config.yaml
model: "image captioner"
dataset: "photos with spoken descriptions (Open Images, Localized Narratives)"
train_examples: 101725
image_size: 64
crop_scale_min: 0.5
horizontal_flip: true
translate: 0.12
tokenizer: "word"
vocab_size: 4585
encoder_arch: "convnext"
encoder_isotropic: false
encoder_norm: "rmsnorm"
encoder_activation: "gelu_tanh"
encoder_mlp_ratio: 2
encoder_inner_norm: true
encoder_drop_path: 0.15
encoder_patch_size: [4, 4]
encoder_conv_stem: true
encoder_depths: [2, 3, 3]
encoder_widths: [96, 192, 384]
encoder_kernel_size: 7
fusion: "cross_attention"
label_smoothing: 0.1
decoder_width: 128
decoder_layers: 8
decoder_norm: "rmsnorm"
decoder_norm_position: "sandwich"
decoder_activation: "star_relu"
decoder_mlp_ratio: 4
decoder_head_dim: 32
decoder_fused_qkv: false
decoder_bias: "all"
decoder_qk_norm: false
decoder_layer_scale_init: 0.01
decoder_parallel_block: false
decoder_inner_norm: false
decoder_positions: "rope"
decoder_cross_attention_every: 1
decoder_tie_embeddings: false
init: "torch_default"
residual_init: "zero_last"
optimizer: "normuon"
muon_scale: "original"
lr: 0.027
momentum: 0.9
nesterov: true
orthogonalizer: "newton_schulz_5"
adamw_lr_other_params: 0.0007
grad_clip: 1.0
steps: 5600
batch_size: 64
epochs: 3.5
lr_schedule: "linear"
final_lr_fraction: 0.05
warmup_steps: 160
weight_decay: 0.07
adamw_weight_decay_other_params: 0.05
Rows from block 5 of the text decoder, named by matrix and row number. Rows with one number belong to one neuron. Each number is 50 + 10 x the weight over its row's rms, rounded and kept within 0 to 99. All counts start at 0.
# fc1: MLP up (decoder.blocks.5.mlp.fc1.weight, 512x128), inputs 0-63
# fc2: MLP down (decoder.blocks.5.mlp.fc2.weight, 128x512, transposed), outputs 0-63
fc1.367:54 66 40 48 35 44 49 49 41 41 71 45 50 59 63 34 64 36 51 47 47 52 51 59 49 57 60 50 49 47 49 56 54 54 40 62 58 53 52 64 41 49 62 39 57 42 53 41 54 69 32 56 53 61 64 50 56 40 28 38 57 29 50 57
fc2.367:49 49 49 43 49 57 33 58 44 45 49 44 53 55 54 41 65 48 56 48 49 55 53 59 61 54 61 43 61 45 63 52 66 49 56 60 80 62 47 60 56 75 49 39 55 57 50 43 61 53 52 77 58 51 62 45 35 57 53 41 55 56 58 45
fc1.368:43 46 34 53 37 63 51 55 49 69 57 47 63 59 62 61 43 56 64 57 44 38 42 41 42 54 52 52 29 37 52 47 59 50 37 39 52 42 36 41 39 44 55 48 54 33 37 41 61 39 50 45 59 59 32 55 60 48 52 64 54 56 29 48
fc2.368:46 41 46 44 42 45 46 49 47 65 53 50 46 54 48 44 42 64 47 44 47 47 75 59 55 38 58 62 46 69 50 62 54 81 53 42 54 48 57 71 45 32 37 27 29 33 52 45 58 54 34 27 56 33 55 55 55 50 41 52 37 42 34 70
fc1.369:49 69 41 71 60 65 62 64 55 48 38 72 42 48 45 60 49 55 30 46 60 52 64 58 25 37 57 41 45 43 46 26 45 53 41 47 36 54 70 43 55 54 43 61 48 59 45 46 59 55 32 61 38 39 44 58 44 53 56 49 53 46 54 44
fc2.369:34 52 58 51 50 47 42 55 39 50 33 49 40 56 66 43 48 50 44 47 42 61 37 42 60 50 34 55 71 40 47 49 47 56 49 22 56 47 54 68 57 63 50 62 46 59 45 42 54 63 70 39 59 48 50 67 50 44 68 51 55 37 42 65
fc1.370:52 54 58 84 48 63 66 56 33 37 60 46 38 44 43 50 58 57 66 46 56 39 58 46 40 46 28 45 36 58 59 57 50 56 41 24 56 55 52 46 58 50 56 60 35 49 48 48 46 40 58 47 44 54 48 45 34 76 41 37 43 56 38 51
fc2.370:59 53 41 44 63 36 57 54 36 53 66 55 44 64 44 48 73 36 52 32 64 44 50 54 45 62 54 51 58 55 48 41 39 59 44 55 39 58 51 58 56 56 53 51 40 44 35 46 27 37 37 60 54 43 48 51 52 57 53 37 25 42 73 44
fc1.371:41 58 61 66 50 53 26 55 64 33 49 69 44 26 46 38 60 43 46 36 58 46 51 43 58 54 46 59 55 43 45 57 48 52 41 39 52 53 61 61 67 45 51 49 59 40 49 34 68 57 54 47 55 40 36 49 65 59 44 45 52 71 56 42
fc2.371:63 39 52 52 45 29 46 43 61 53 50 41 47 47 37 54 49 34 67 59 69 53 57 56 51 35 53 54 56 50 51 57 43 46 49 50 53 60 47 61 48 68 53 42 30 68 62 65 38 45 53 56 35 43 33 56 59 66 48 46 47 44 53 34
fc1.372:52 67 69 58 50 61 53 46 32 41 46 45 36 23 62 60 43 51 46 51 42 64 55 41 42 59 57 46 50 38 41 34 32 38 61 45 55 48 51 48 52 66 46 42 46 54 35 44 49 33 30 33 57 59 51 71 74 46 59 64 64 30 59 44
fc2.372:42 50 53 52 56 46 64 44 49 50 42 47 37 46 73 55 64 44 62 49 45 63 52 58 52 66 24 43 50 47 38 42 47 38 57 43 54 44 62 50 53 74 59 63 45 54 55 51 45 50 45 48 52 66 45 64 51 43 58 41 48 43 63 65
fc1.373:45 42 53 65 49 46 56 66 59 51 54 55 51 50 41 61 45 52 45 45 39 37 46 23 39 55 64 56 54 43 46 66 37 37 56 47 61 54 54 47 45 49 32 41 53 67 58 46 46 51 55 48 62 35 52 43 57 56 42 55 47 44 53 44
fc2.373:61 36 55 49 43 49 67 45 53 55 57 57 43 35 49 48 40 41 56 40 41 54 43 50 48 58 48 53 64 68 47 49 46 45 55 58 58 50 23 42 65 66 68 59 57 43 39 45 57 49 36 52 47 48 58 57 45 45 38 27 68 60 56 50
fc1.374:51 73 46 51 57 55 54 32 46 53 50 60 45 46 61 44 48 54 62 43 55 51 49 45 30 51 48 57 75 50 81 33 34 30 57 56 70 57 49 44 46 67 70 56 38 33 50 32 40 56 41 49 65 57 48 57 43 56 62 55 43 53 55 39
fc2.374:47 47 36 45 46 40 54 65 46 64 58 37 50 55 67 45 40 45 44 51 65 52 46 47 62 44 44 54 35 51 57 47 37 61 46 55 38 56 65 50 37 37 37 41 44 52 59 40 60 56 40 45 53 48 53 47 46 53 44 64 38 28 33 57
fc1.375:59 44 61 61 52 54 48 62 50 64 51 57 57 48 41 43 59 43 43 33 47 49 48 42 37 56 43 57 34 58 48 58 66 57 51 25 65 41 65 53 56 60 42 45 64 43 40 67 63 56 55 49 54 45 57 46 38 59 65 42 55 58 58 36
fc2.375:52 60 47 55 46 53 46 41 45 50 53 40 70 52 39 51 50 55 38 51 67 55 47 30 39 48 56 79 43 37 44 50 50 51 77 46 59 59 23 54 48 63 43 57 49 26 50 55 56 61 49 54 35 32 44 50 52 66 49 37 57 47 40 47
fc1.376:58 65 50 43 50 33 43 46 42 46 45 56 56 65 48 52 59 30 55 49 51 57 49 59 39 64 63 64 64 31 42 56 50 51 58 50 38 56 40 43 53 45 40 58 43 48 47 39 28 42 27 44 47 37 47 58 53 55 43 43 44 49 47 42
fc2.376:49 40 57 38 49 63 62 46 58 51 40 62 72 42 45 57 59 46 49 24 74 45 46 41 57 52 44 36 39 63 56 71 47 50 49 51 33 45 62 60 60 40 53 58 50 51 29 57 49 57 58 48 60 51 42 43 40 75 50 52 48 62 50 41
fc1.377:47 40 46 55 41 47 64 36 47 44 51 38 37 62 49 52 48 48 49 67 30 42 56 43 52 63 63 53 47 43 43 51 69 36 45 29 41 53 57 47 79 34 56 42 52 61 40 45 46 53 42 70 57 53 31 51 65 49 49 54 59 56 55 58
fc2.377:52 59 57 48 33 49 50 48 39 41 59 47 60 49 49 56 25 59 72 55 46 60 53 47 49 59 36 26 57 56 53 51 60 46 57 70 36 42 39 53 54 51 56 41 63 35 71 48 45 39 58 38 47 45 38 54 40 52 49 46 63 59 56 48
fc1.378:69 75 60 53 65 53 60 40 49 33 52 57 60 39 55 70 43 40 50 45 50 66 44 56 43 57 50 55 66 45 48 36 37 50 61 43 53 44 57 37 44 40 62 63 62 47 50 48 35 31 60 43 53 41 35 49 53 50 35 60 53 66 50 50
fc2.378:57 42 45 59 31 60 58 61 52 47 63 53 45 42 49 41 44 50 61 40 49 27 69 28 62 49 42 48 32 42 24 56 61 49 47 60 58 71 40 72 54 51 39 54 57 56 53 70 54 33 58 53 63 52 55 39 36 49 51 54 41 68 51 69
fc1.379:38 58 42 46 58 55 53 61 44 59 43 56 52 43 35 58 43 55 46 70 46 40 48 48 47 35 53 61 47 60 57 50 55 54 43 74 35 50 30 50 65 51 31 44 24 56 53 59 70 65 54 47 44 62 29 39 48 74 31 51 42 48 38 56
fc2.379:58 50 46 39 53 41 61 49 53 61 55 57 41 56 52 53 54 51 45 56 53 53 36 49 53 76 39 40 58 34 54 38 45 59 43 62 34 56 73 51 37 42 61 59 52 33 58 33 49 30 49 59 48 33 48 61 33 46 42 49 50 26 53 62
fc1.380:35 51 66 55 57 43 59 47 40 53 47 59 55 52 65 44 49 31 41 48 49 63 44 54 46 51 54 52 47 51 57 47 55 59 41 66 41 53 45 46 50 33 36 58 46 54 49 42 51 49 54 59 47 60 49 36 64 49 58 38 59 66 42 50
fc2.380:57 60 56 52 58 67 56 48 47 44 38 62 53 52 56 31 25 55 53 54 60 38 56 45 41 44 43 56 52 41 56 49 46 39 53 65 49 50 52 33 49 18 44 62 66 38 44 54 61 43 64 52 39 56 58 54 42 62 48 51 57 47 44 46
fc1.381:59 48 26 53 60 42 58 59 42 38 56 39 48 46 38 45 48 56 56 49 26 43 56 57 57 43 30 60 48 40 48 42 50 61 56 43 51 44 53 33 57 58 36 60 50 52 51 44 61 63 60 35 45 38 61 68 51 49 40 73 34 45 69 35
fc2.381:50 48 38 47 51 58 40 47 49 70 42 58 53 53 49 38 45 48 38 50 56 53 35 56 48 56 60 32 34 42 73 39 62 49 37 33 46 51 57 61 46 45 60 29 35 48 42 50 55 38 49 43 59 33 29 50 56 50 58 53 54 47 63 48
fc1.382:62 33 54 67 44 63 46 40 60 41 62 41 44 33 58 64 67 57 40 69 39 35 56 54 61 44 43 45 56 50 41 36 48 53 55 55 43 65 53 42 51 51 56 54 51 36 50 39 52 45 47 60 49 54 57 50 43 46 46 65 61 50 64 53
fc2.382:52 50 51 52 25 64 39 55 50 40 60 56 72 55 61 40 52 55 62 69 62 51 59 62 61 62 47 48 47 45 40 36 49 55 73 50 38 50 52 42 41 50 58 40 44 54 53 54 39 39 38 59 53 52 46 42 42 38 58 54 61 59 53 42
fc1.383:58 65 51 34 57 58 47 32 67 48 48 63 50 52 50 67 46 34 57 50 62 78 59 51 58 56 44 62 47 36 25 53 49 44 53 40 45 64 27 43 47 51 50 59 42 37 46 62 28 42 49 62 56 58 59 47 36 56 61 38 47 57 55 53
fc2.383:44 64 58 33 45 45 58 43 49 63 44 57 42 56 54 52 67 64 30 41 64 41 53 27 46 39 45 38 43 44 34 56 43 47 40 42 60 75 46 37 57 59 45 48 40 38 49 48 31 47 71 62 48 37 55 67 47 67 57 42 51 50 46 44
fc1.384:56 51 41 54 44 50 33 61 45 45 52 39 61 48 54 63 49 50 59 36 48 64 60 47 49 47 47 44 47 56 53 52 44 43 46 53 44 36 49 66 69 31 59 43 48 49 41 64 59 71 38 51 49 42 46 38 46 47 50 71 61 31 48 46
fc2.384:52 54 66 63 28 52 64 32 62 51 59 59 48 48 46 50 43 57 67 49 21 61 56 45 36 31 49 40 46 47 51 52 56 36 71 59 39 53 34 52 56 35 44 53 51 45 51 50 51 40 46 29 64 42 25 44 38 45 54 51 50 29 51 54
fc1.385:49 48 36 44 39 51 60 48 60 57 58 63 46 47 60 48 57 34 59 54 34 34 29 34 53 54 62 70 55 37 63 55 69 49 40 52 47 64 61 46 57 46 28 48 58 58 46 55 55 33 44 36 38 72 52 45 43 52 59 45 50 41 53 51
fc2.385:44 35 58 59 59 40 67 39 55 54 61 55 60 51 45 48 41 49 68 44 45 48 51 46 43 56 46 40 54 50 69 41 57 54 49 48 46 69 56 55 63 39 37 56 50 49 47 37 39 47 40 64 57 48 43 41 62 53 58 58 50 51 55 52
fc1.386:41 60 50 66 38 40 30 37 41 40 54 61 51 42 43 45 50 42 43 44 44 51 54 60 55 59 54 63 53 48 20 43 41 45 67 61 64 71 60 53 60 38 54 52 44 64 52 52 54 51 45 60 46 47 58 59 58 53 65 50 56 62 62 78
fc2.386:40 48 55 53 44 49 45 33 52 37 29 46 49 41 41 53 61 44 67 37 44 68 47 62 54 42 45 53 46 32 36 42 26 48 64 47 50 76 33 67 53 65 50 61 45 33 54 53 65 58 47 53 38 58 61 26 51 58 42 50 61 55 44 64
fc1.387:36 51 47 32 62 51 48 30 52 53 28 40 45 49 38 45 43 64 37 62 47 16 51 62 44 50 57 73 42 34 61 40 57 46 59 44 35 54 39 45 46 60 52 73 48 44 35 62 39 57 44 55 55 45 44 53 48 48 65 44 66 48 59 43
fc2.387:56 69 41 36 29 46 46 64 36 49 64 69 58 63 62 53 39 46 38 58 40 29 49 46 58 40 39 48 42 59 46 41 57 51 49 65 66 41 49 62 63 46 48 65 53 39 47 42 47 76 57 49 43 62 43 52 45 29 37 42 44 42 73 43
fc1.388:55 42 39 54 26 60 37 48 72 38 53 56 54 59 50 53 40 66 50 66 45 56 40 42 64 65 48 40 38 58 48 58 56 32 41 59 50 35 41 45 52 34 39 61 62 34 39 47 57 36 33 44 58 58 41 71 54 49 48 54 49 37 52 41
fc2.388:43 46 60 50 64 52 80 44 40 30 48 53 35 46 37 60 51 53 42 37 49 54 44 47 49 47 47 55 49 39 49 53 56 51 69 70 57 60 59 50 43 48 48 56 64 53 49 43 51 41 29 57 28 48 57 32 59 60 35 57 37 39 39 59
fc1.389:53 71 43 55 23 39 42 57 59 53 55 49 34 61 48 39 35 52 66 46 48 50 51 50 58 22 45 38 51 56 58 55 58 26 57 48 68 41 45 55 43 57 44 41 53 64 64 44 54 41 45 52 57 50 44 55 50 60 55 67 42 42 47 60
fc2.389:49 47 38 47 49 48 49 52 51 36 47 44 50 73 53 53 40 61 45 39 30 73 53 65 65 29 42 50 58 55 43 53 53 51 35 45 43 36 48 45 50 44 50 37 49 61 69 36 55 39 57 50 42 47 38 53 44 34 61 65 45 60 80 46
fc1.390:57 56 47 63 45 56 46 46 60 35 58 62 45 36 44 55 51 54 66 22 46 54 70 25 47 78 61 40 50 49 46 46 52 48 51 72 49 39 59 45 49 45 37 41 49 58 46 47 48 63 68 51 46 56 41 43 49 70 38 50 47 45 47 48
fc2.390:48 40 38 41 52 45 47 55 27 34 68 54 59 38 42 51 39 48 55 59 60 52 38 49 41 51 43 37 63 44 54 72 56 62 40 72 58 40 49 31 56 45 57 55 39 57 32 56 51 46 45 59 42 56 33 65 53 53 46 50 38 50 46 56
fc1.391:55 48 52 53 60 56 52 39 47 43 41 52 65 53 49 50 46 42 50 53 54 50 79 40 49 59 53 62 48 47 51 48 51 51 65 50 51 58 64 57 53 45 33 50 57 57 55 44 56 68 45 58 65 56 68 46 30 46 65 60 52 41 72 46
fc2.391:67 55 38 54 51 56 66 50 45 50 47 56 62 52 46 37 47 42 58 50 55 61 52 54 50 48 59 66 53 50 66 69 49 52 43 50 32 57 28 33 50 56 35 66 55 51 57 54 67 47 50 51 55 50 51 44 52 65 54 67 52 33 55 62
fc1.392:32 36 41 46 27 42 26 49 64 35 48 52 49 56 50 40 48 54 63 51 46 48 53 47 54 59 51 47 50 36 46 52 47 57 54 45 50 60 65 41 42 44 35 69 64 52 47 36 46 40 61 45 30 41 42 41 68 53 39 42 46 50 30 38
fc2.392:46 27 57 39 59 62 34 45 61 37 50 47 44 65 49 40 53 41 43 55 52 60 59 51 27 50 61 52 54 49 54 65 50 61 44 70 54 38 40 46 39 53 34 44 36 66 55 60 36 61 34 41 34 48 34 49 45 48 41 43 39 54 46 61
fc1.393:62 44 38 48 56 53 30 49 39 60 18 60 43 56 50 57 69 46 39 45 56 40 53 34 65 52 63 48 71 56 58 46 42 57 46 55 37 46 47 39 53 33 52 50 46 66 47 37 52 36 52 38 37 53 62 31 45 73 39 50 31 52 51 66
fc2.393:41 39 37 61 56 39 51 50 60 52 46 48 54 58 65 26 44 45 42 55 43 49 50 55 36 62 50 54 44 58 75 52 40 66 47 44 47 60 62 37 47 31 49 45 48 54 51 44 45 49 63 30 35 54 47 53 49 46 28 46 62 66 56 42
fc1.394:45 44 38 40 42 37 74 48 46 48 47 59 42 37 46 65 32 65 68 53 49 53 42 50 37 43 58 50 49 48 51 35 43 49 32 48 51 66 41 41 65 25 59 32 45 58 51 62 62 53 36 60 47 51 50 54 54 64 62 65 51 43 55 52
fc2.394:50 63 67 39 50 41 47 65 71 52 62 42 62 42 59 70 32 53 61 35 54 74 48 32 55 58 49 45 60 41 62 40 55 46 55 48 50 49 64 56 54 39 49 53 70 59 74 48 54 40 49 49 44 56 49 61 44 52 62 60 69 55 42 49
fc1.395:38 57 67 64 50 32 63 51 46 53 63 51 39 32 75 70 40 54 45 43 64 61 42 37 61 55 49 71 61 58 39 44 54 42 41 44 35 69 56 46 63 49 57 52 61 57 33 49 60 64 50 61 60 56 44 39 61 58 55 45 52 53 52 43
fc2.395:35 42 46 62 59 64 23 45 39 67 66 37 66 52 49 55 43 70 42 58 48 45 41 49 43 49 43 39 54 52 68 56 62 36 58 56 38 52 43 54 60 57 70 50 63 33 39 33 42 41 44 50 35 56 50 52 62 33 47 60 74 57 41 59
fc1.396:39 62 43 53 64 66 41 58 59 45 57 45 49 58 62 52 60 40 45 47 47 44 40 54 55 36 44 46 60 70 35 37 63 61 59 42 53 45 44 58 52 57 35 52 58 41 48 52 43 46 51 63 52 68 67 49 38 63 52 44 46 64 37 49
fc2.396:50 61 44 60 52 56 46 32 51 59 42 33 37 71 58 61 57 35 42 39 41 50 40 60 56 33 32 57 45 48 50 53 50 41 50 47 46 57 48 59 68 38 44 51 57 53 54 65 37 24 55 34 55 65 53 45 57 47 58 44 53 59 53 55
fc1.397:35 46 54 36 46 53 52 52 55 48 51 43 43 57 50 55 62 55 45 40 58 58 44 68 60 55 55 68 64 30 51 46 54 37 45 63 34 61 36 52 26 52 31 45 34 35 42 37 37 41 36 27 44 49 47 44 46 46 36 55 33 54 38 47
fc2.397:54 74 44 54 57 62 59 69 62 47 57 56 16 51 33 60 61 55 40 69 59 48 31 48 45 68 53 57 60 51 26 48 41 57 54 55 55 54 44 56 51 50 51 35 42 38 62 37 56 51 53 64 54 40 59 55 41 44 44 52 43 62 52 57
fc1.398:37 54 48 49 40 36 38 46 50 54 39 64 49 48 47 46 48 55 32 47 33 48 47 42 61 56 39 53 44 53 45 53 41 38 41 65 41 40 48 34 56 44 50 40 65 39 49 40 59 51 45 57 72 58 56 40 57 57 48 62 60 38 29 50
fc2.398:24 51 62 41 39 40 47 50 58 49 47 49 47 45 44 58 58 35 56 58 63 41 45 55 65 40 57 50 19 63 47 61 47 55 45 48 56 56 35 39 51 40 45 46 34 60 43 70 45 61 44 53 56 36 48 69 44 47 58 54 44 55 43 56
fc1.399:39 71 45 56 44 63 62 46 42 48 59 64 53 64 45 77 70 54 51 51 39 64 50 57 45 41 48 54 45 55 37 55 47 51 43 55 58 41 39 54 56 60 56 36 39 58 72 47 62 44 61 49 35 36 56 56 72 62 53 51 40 56 65 44
fc2.399:45 53 54 51 60 74 50 48 61 47 54 71 71 74 34 45 45 59 49 36 69 62 42 46 25 47 37 53 59 46 25 68 52 62 49 46 48 36 52 62 66 38 47 43 69 53 69 51 60 58 60 44 54 51 50 51 50 52 53 54 41 63 64 56
fc1.400:41 43 48 49 58 50 41 42 38 31 63 46 65 28 58 48 46 59 52 45 44 49 34 61 45 49 46 62 49 48 61 57 46 35 37 37 52 52 44 55 38 56 50 63 51 58 53 48 25 30 58 43 41 52 51 58 52 53 44 61 61 36 53 57
fc2.400:45 56 45 64 34 59 40 53 47 45 67 33 41 27 30 45 60 45 35 51 44 60 66 59 58 55 46 66 47 60 56 56 31 61 63 46 59 41 41 54 56 41 48 33 47 56 35 49 35 38 62 53 44 37 52 48 62 57 48 33 48 55 61 58
fc1.401:44 71 50 48 48 60 60 71 47 59 52 19 54 53 51 52 49 37 48 56 69 54 48 51 44 31 55 60 58 47 42 53 62 40 42 55 37 55 52 54 48 67 67 43 43 54 49 46 45 62 53 64 39 43 56 53 32 45 52 46 50 49 33 48
fc2.401:52 41 65 74 55 27 58 55 64 59 53 35 54 44 54 47 38 42 45 50 46 45 35 45 72 39 38 50 44 48 41 62 53 43 44 61 45 49 40 55 51 60 75 29 39 56 50 51 49 46 67 42 51 53 41 44 55 45 49 58 59 56 32 52
fc1.402:59 53 49 52 36 49 47 54 60 45 49 39 62 57 54 48 43 28 34 59 50 37 53 58 56 45 52 63 39 30 40 39 43 50 55 37 32 37 30 41 44 34 47 57 50 46 53 60 40 29 64 67 49 54 50 40 49 56 38 52 49 62 45 58
fc2.402:54 68 57 61 37 44 50 57 51 65 50 51 59 54 47 53 54 51 53 42 48 78 60 39 51 59 56 45 40 43 40 58 52 52 50 32 45 51 36 51 47 41 48 43 48 45 58 37 52 41 58 63 54 31 52 43 74 58 54 60 47 38 43 63
fc1.403:52 55 55 70 37 39 39 62 37 63 48 52 66 63 39 60 51 61 27 54 35 46 43 58 57 62 58 50 43 48 48 54 49 48 48 50 45 38 48 41 52 26 52 66 49 45 44 38 47 54 48 43 53 46 58 53 61 65 55 49 61 58 28 35
fc2.403:56 41 54 51 53 37 48 49 61 49 62 41 63 55 37 49 52 48 55 52 61 53 41 49 21 59 38 46 38 53 36 47 58 48 55 60 60 33 53 53 54 42 52 72 54 50 43 63 47 55 40 53 54 56 45 45 56 52 53 51 48 50 44 60
fc1.404:56 44 49 45 55 57 51 58 43 45 44 45 60 49 52 20 53 53 45 61 57 49 51 34 65 49 51 79 54 37 46 45 70 51 52 52 64 49 48 63 38 36 60 59 52 57 50 48 47 48 47 46 56 48 52 50 52 60 43 39 66 31 47 35
fc2.404:45 28 46 57 50 27 55 59 55 60 54 57 57 51 55 49 46 44 56 49 58 65 51 41 55 56 39 36 53 38 69 33 26 58 52 49 50 39 55 50 62 32 58 46 47 42 50 40 63 49 65 49 56 54 53 59 55 41 41 43 50 55 63 54
fc1.405:51 38 57 37 54 41 33 64 60 43 54 31 58 48 35 40 59 56 52 47 62 57 59 50 45 53 53 65 56 66 43 30 45 48 59 35 58 39 42 33 45 65 36 47 63 40 51 45 50 62 70 39 50 49 38 52 59 41 44 41 51 60 64 59
fc2.405:27 24 57 42 41 48 64 38 66 59 57 48 56 47 38 53 50 55 57 48 48 55 50 41 43 38 43 62 56 56 60 52 60 64 52 38 65 48 49 41 53 48 44 41 64 49 34 58 72 51 61 49 47 30 43 48 62 34 46 66 53 67 63 49
fc1.406:50 48 63 57 57 60 54 37 56 47 52 57 52 48 46 29 59 35 57 58 56 58 50 42 41 60 61 42 63 50 51 48 47 50 62 50 56 67 44 37 59 56 62 60 49 38 66 46 38 42 60 42 48 63 46 62 26 36 65 42 49 65 51 60
fc2.406:49 46 51 46 57 47 49 43 60 51 51 68 59 52 58 53 65 46 46 57 48 43 55 40 61 43 39 38 54 51 77 31 59 28 36 48 47 51 74 43 66 51 54 59 36 62 54 55 55 59 56 44 49 56 53 45 65 59 72 65 45 43 47 42
fc1.407:58 49 49 38 52 54 54 52 59 57 59 47 47 43 49 49 47 48 44 51 41 42 52 46 54 53 67 63 63 61 41 56 42 41 60 45 44 44 57 54 49 39 59 57 44 53 47 35 46 41 58 57 50 60 73 51 38 42 47 44 53 38 53 48
fc2.407:41 57 55 49 46 76 43 63 55 38 55 53 55 28 50 44 71 75 47 55 41 29 52 41 49 32 46 58 61 57 30 37 51 46 64 49 42 44 63 72 66 49 62 39 49 47 43 55 41 52 58 71 45 49 65 45 48 44 47 46 38 47 50 51
fc1.408:42 46 51 52 60 46 38 56 49 43 49 59 56 45 49 46 50 49 52 55 43 52 47 52 72 39 36 34 43 55 30 68 51 50 62 60 53 30 42 25 58 66 35 42 43 44 39 54 46 62 49 55 34 57 62 55 52 33 44 41 40 46 40 41
fc2.408:38 50 52 53 60 38 54 47 60 66 47 61 42 65 56 44 48 41 51 47 55 50 35 71 60 56 57 53 59 50 37 62 57 47 54 57 61 41 49 58 30 47 58 46 51 44 71 60 55 46 31 41 41 59 56 54 38 46 52 56 43 55 60 48
fc1.409:46 45 55 50 53 47 42 47 32 31 54 49 45 52 47 68 54 44 51 64 38 36 44 53 41 42 44 45 43 62 44 42 59 52 56 30 34 62 33 37 55 48 51 64 40 51 45 39 56 48 55 50 52 52 63 51 63 43 41 60 43 60 54 48
fc2.409:48 65 50 48 54 66 45 60 61 42 53 57 53 45 60 64 51 56 55 65 39 53 50 43 47 61 48 53 73 62 29 51 54 48 46 46 37 56 52 41 49 48 48 44 42 34 49 55 57 47 31 54 57 50 74 58 69 53 44 50 44 29 57 51
fc1.410:59 49 54 37 53 61 58 52 56 41 45 52 52 64 46 60 57 74 47 41 72 47 59 44 38 52 62 54 54 35 35 60 72 39 45 54 59 59 59 43 43 35 60 50 67 52 22 34 51 42 32 49 61 45 57 36 43 48 71 56 39 47 39 30
fc2.410:51 41 67 33 49 53 50 52 49 44 62 51 62 53 65 59 46 59 61 52 40 53 63 46 33 46 49 67 34 59 56 42 50 42 47 46 58 51 64 49 51 32 43 56 44 55 49 43 47 26 39 43 53 62 49 47 53 57 51 42 52 42 52 34
fc1.411:63 53 43 61 43 60 44 71 60 64 56 47 57 52 38 63 58 41 57 76 24 59 48 63 54 60 42 41 50 31 46 45 53 45 61 55 45 52 31 49 49 33 36 51 43 53 46 34 50 54 59 57 61 55 61 34 49 56 48 43 50 56 42 68
fc2.411:48 30 51 60 56 48 51 57 47 47 37 61 50 51 48 49 50 57 57 71 62 42 51 45 39 27 47 55 47 46 57 36 61 45 42 44 42 52 35 46 45 42 61 53 65 50 61 42 56 61 61 61 52 42 55 33 53 42 46 55 27 55 51 49
fc1.412:73 67 50 59 63 50 55 47 61 36 50 52 59 62 49 57 36 42 51 32 47 52 50 45 47 47 54 53 39 51 46 37 50 50 54 40 47 45 68 46 28 64 56 47 45 45 34 59 30 50 68 41 41 52 53 58 57 56 51 33 52 47 59 46
fc2.412:56 54 43 53 55 59 39 49 38 59 60 61 51 73 48 44 56 29 67 50 46 57 51 52 44 46 43 58 44 52 14 65 29 37 58 34 43 38 29 56 54 58 47 55 30 58 55 64 49 44 55 33 75 46 45 53 42 49 52 41 47 42 45 61
fc1.413:54 55 37 60 60 44 45 46 58 31 42 48 48 58 47 44 71 43 31 39 58 62 37 45 42 46 69 52 62 37 47 46 34 54 62 29 29 44 30 37 51 57 41 46 52 39 67 54 47 47 43 62 66 53 50 60 55 70 57 49 42 46 64 50
fc2.413:35 62 36 43 51 49 46 42 62 40 48 48 57 55 61 37 55 59 50 52 65 61 47 43 62 47 58 44 48 49 50 38 54 56 62 47 44 57 47 34 51 57 45 52 55 42 52 57 49 50 37 61 57 48 43 51 51 48 64 40 33 41 62 54
fc1.414:54 58 56 53 60 48 51 37 47 59 46 44 47 39 34 49 68 48 60 51 61 49 45 41 44 57 52 65 59 44 52 76 51 43 51 28 55 51 45 58 41 51 55 34 60 44 43 25 41 38 62 57 44 43 54 67 49 53 50 57 46 47 32 62
fc2.414:51 61 67 46 54 32 29 42 47 37 51 59 36 51 52 47 58 46 54 33 41 46 59 43 64 39 19 55 50 47 57 53 44 56 51 56 35 39 38 67 32 30 56 42 48 54 38 34 32 42 56 51 61 36 55 57 55 50 42 50 68 57 45 46
fc1.415:45 54 34 58 71 41 54 51 35 62 51 56 45 53 55 57 50 45 46 58 43 52 41 50 54 49 59 55 54 33 48 66 46 56 39 26 52 43 55 51 59 40 55 52 55 44 52 48 63 68 71 52 61 39 66 55 34 51 66 67 45 51 52 48
fc2.415:43 41 35 65 60 48 54 53 47 58 56 29 57 72 33 51 64 22 54 67 57 60 24 66 36 59 61 36 47 42 55 51 44 47 63 41 46 47 53 56 51 53 43 64 67 55 49 48 70 56 47 49 58 44 41 36 45 40 55 61 44 58 46 45
fc1.416:68 42 45 66 44 54 54 54 53 43 55 49 45 58 41 53 45 61 37 54 39 36 60 50 41 80 50 57 46 42 55 59 46 47 63 42 45 64 60 76 40 55 39 45 44 57 42 36 54 45 53 53 70 58 50 52 68 59 48 75 57 34 43 50
fc2.416:52 57 46 55 47 57 65 33 71 48 51 54 45 73 48 54 31 37 48 32 44 57 59 62 47 54 62 53 33 65 56 40 52 46 51 50 58 36 44 56 43 58 43 44 50 53 59 34 48 50 55 55 47 34 38 60 53 46 54 57 33 54 65 42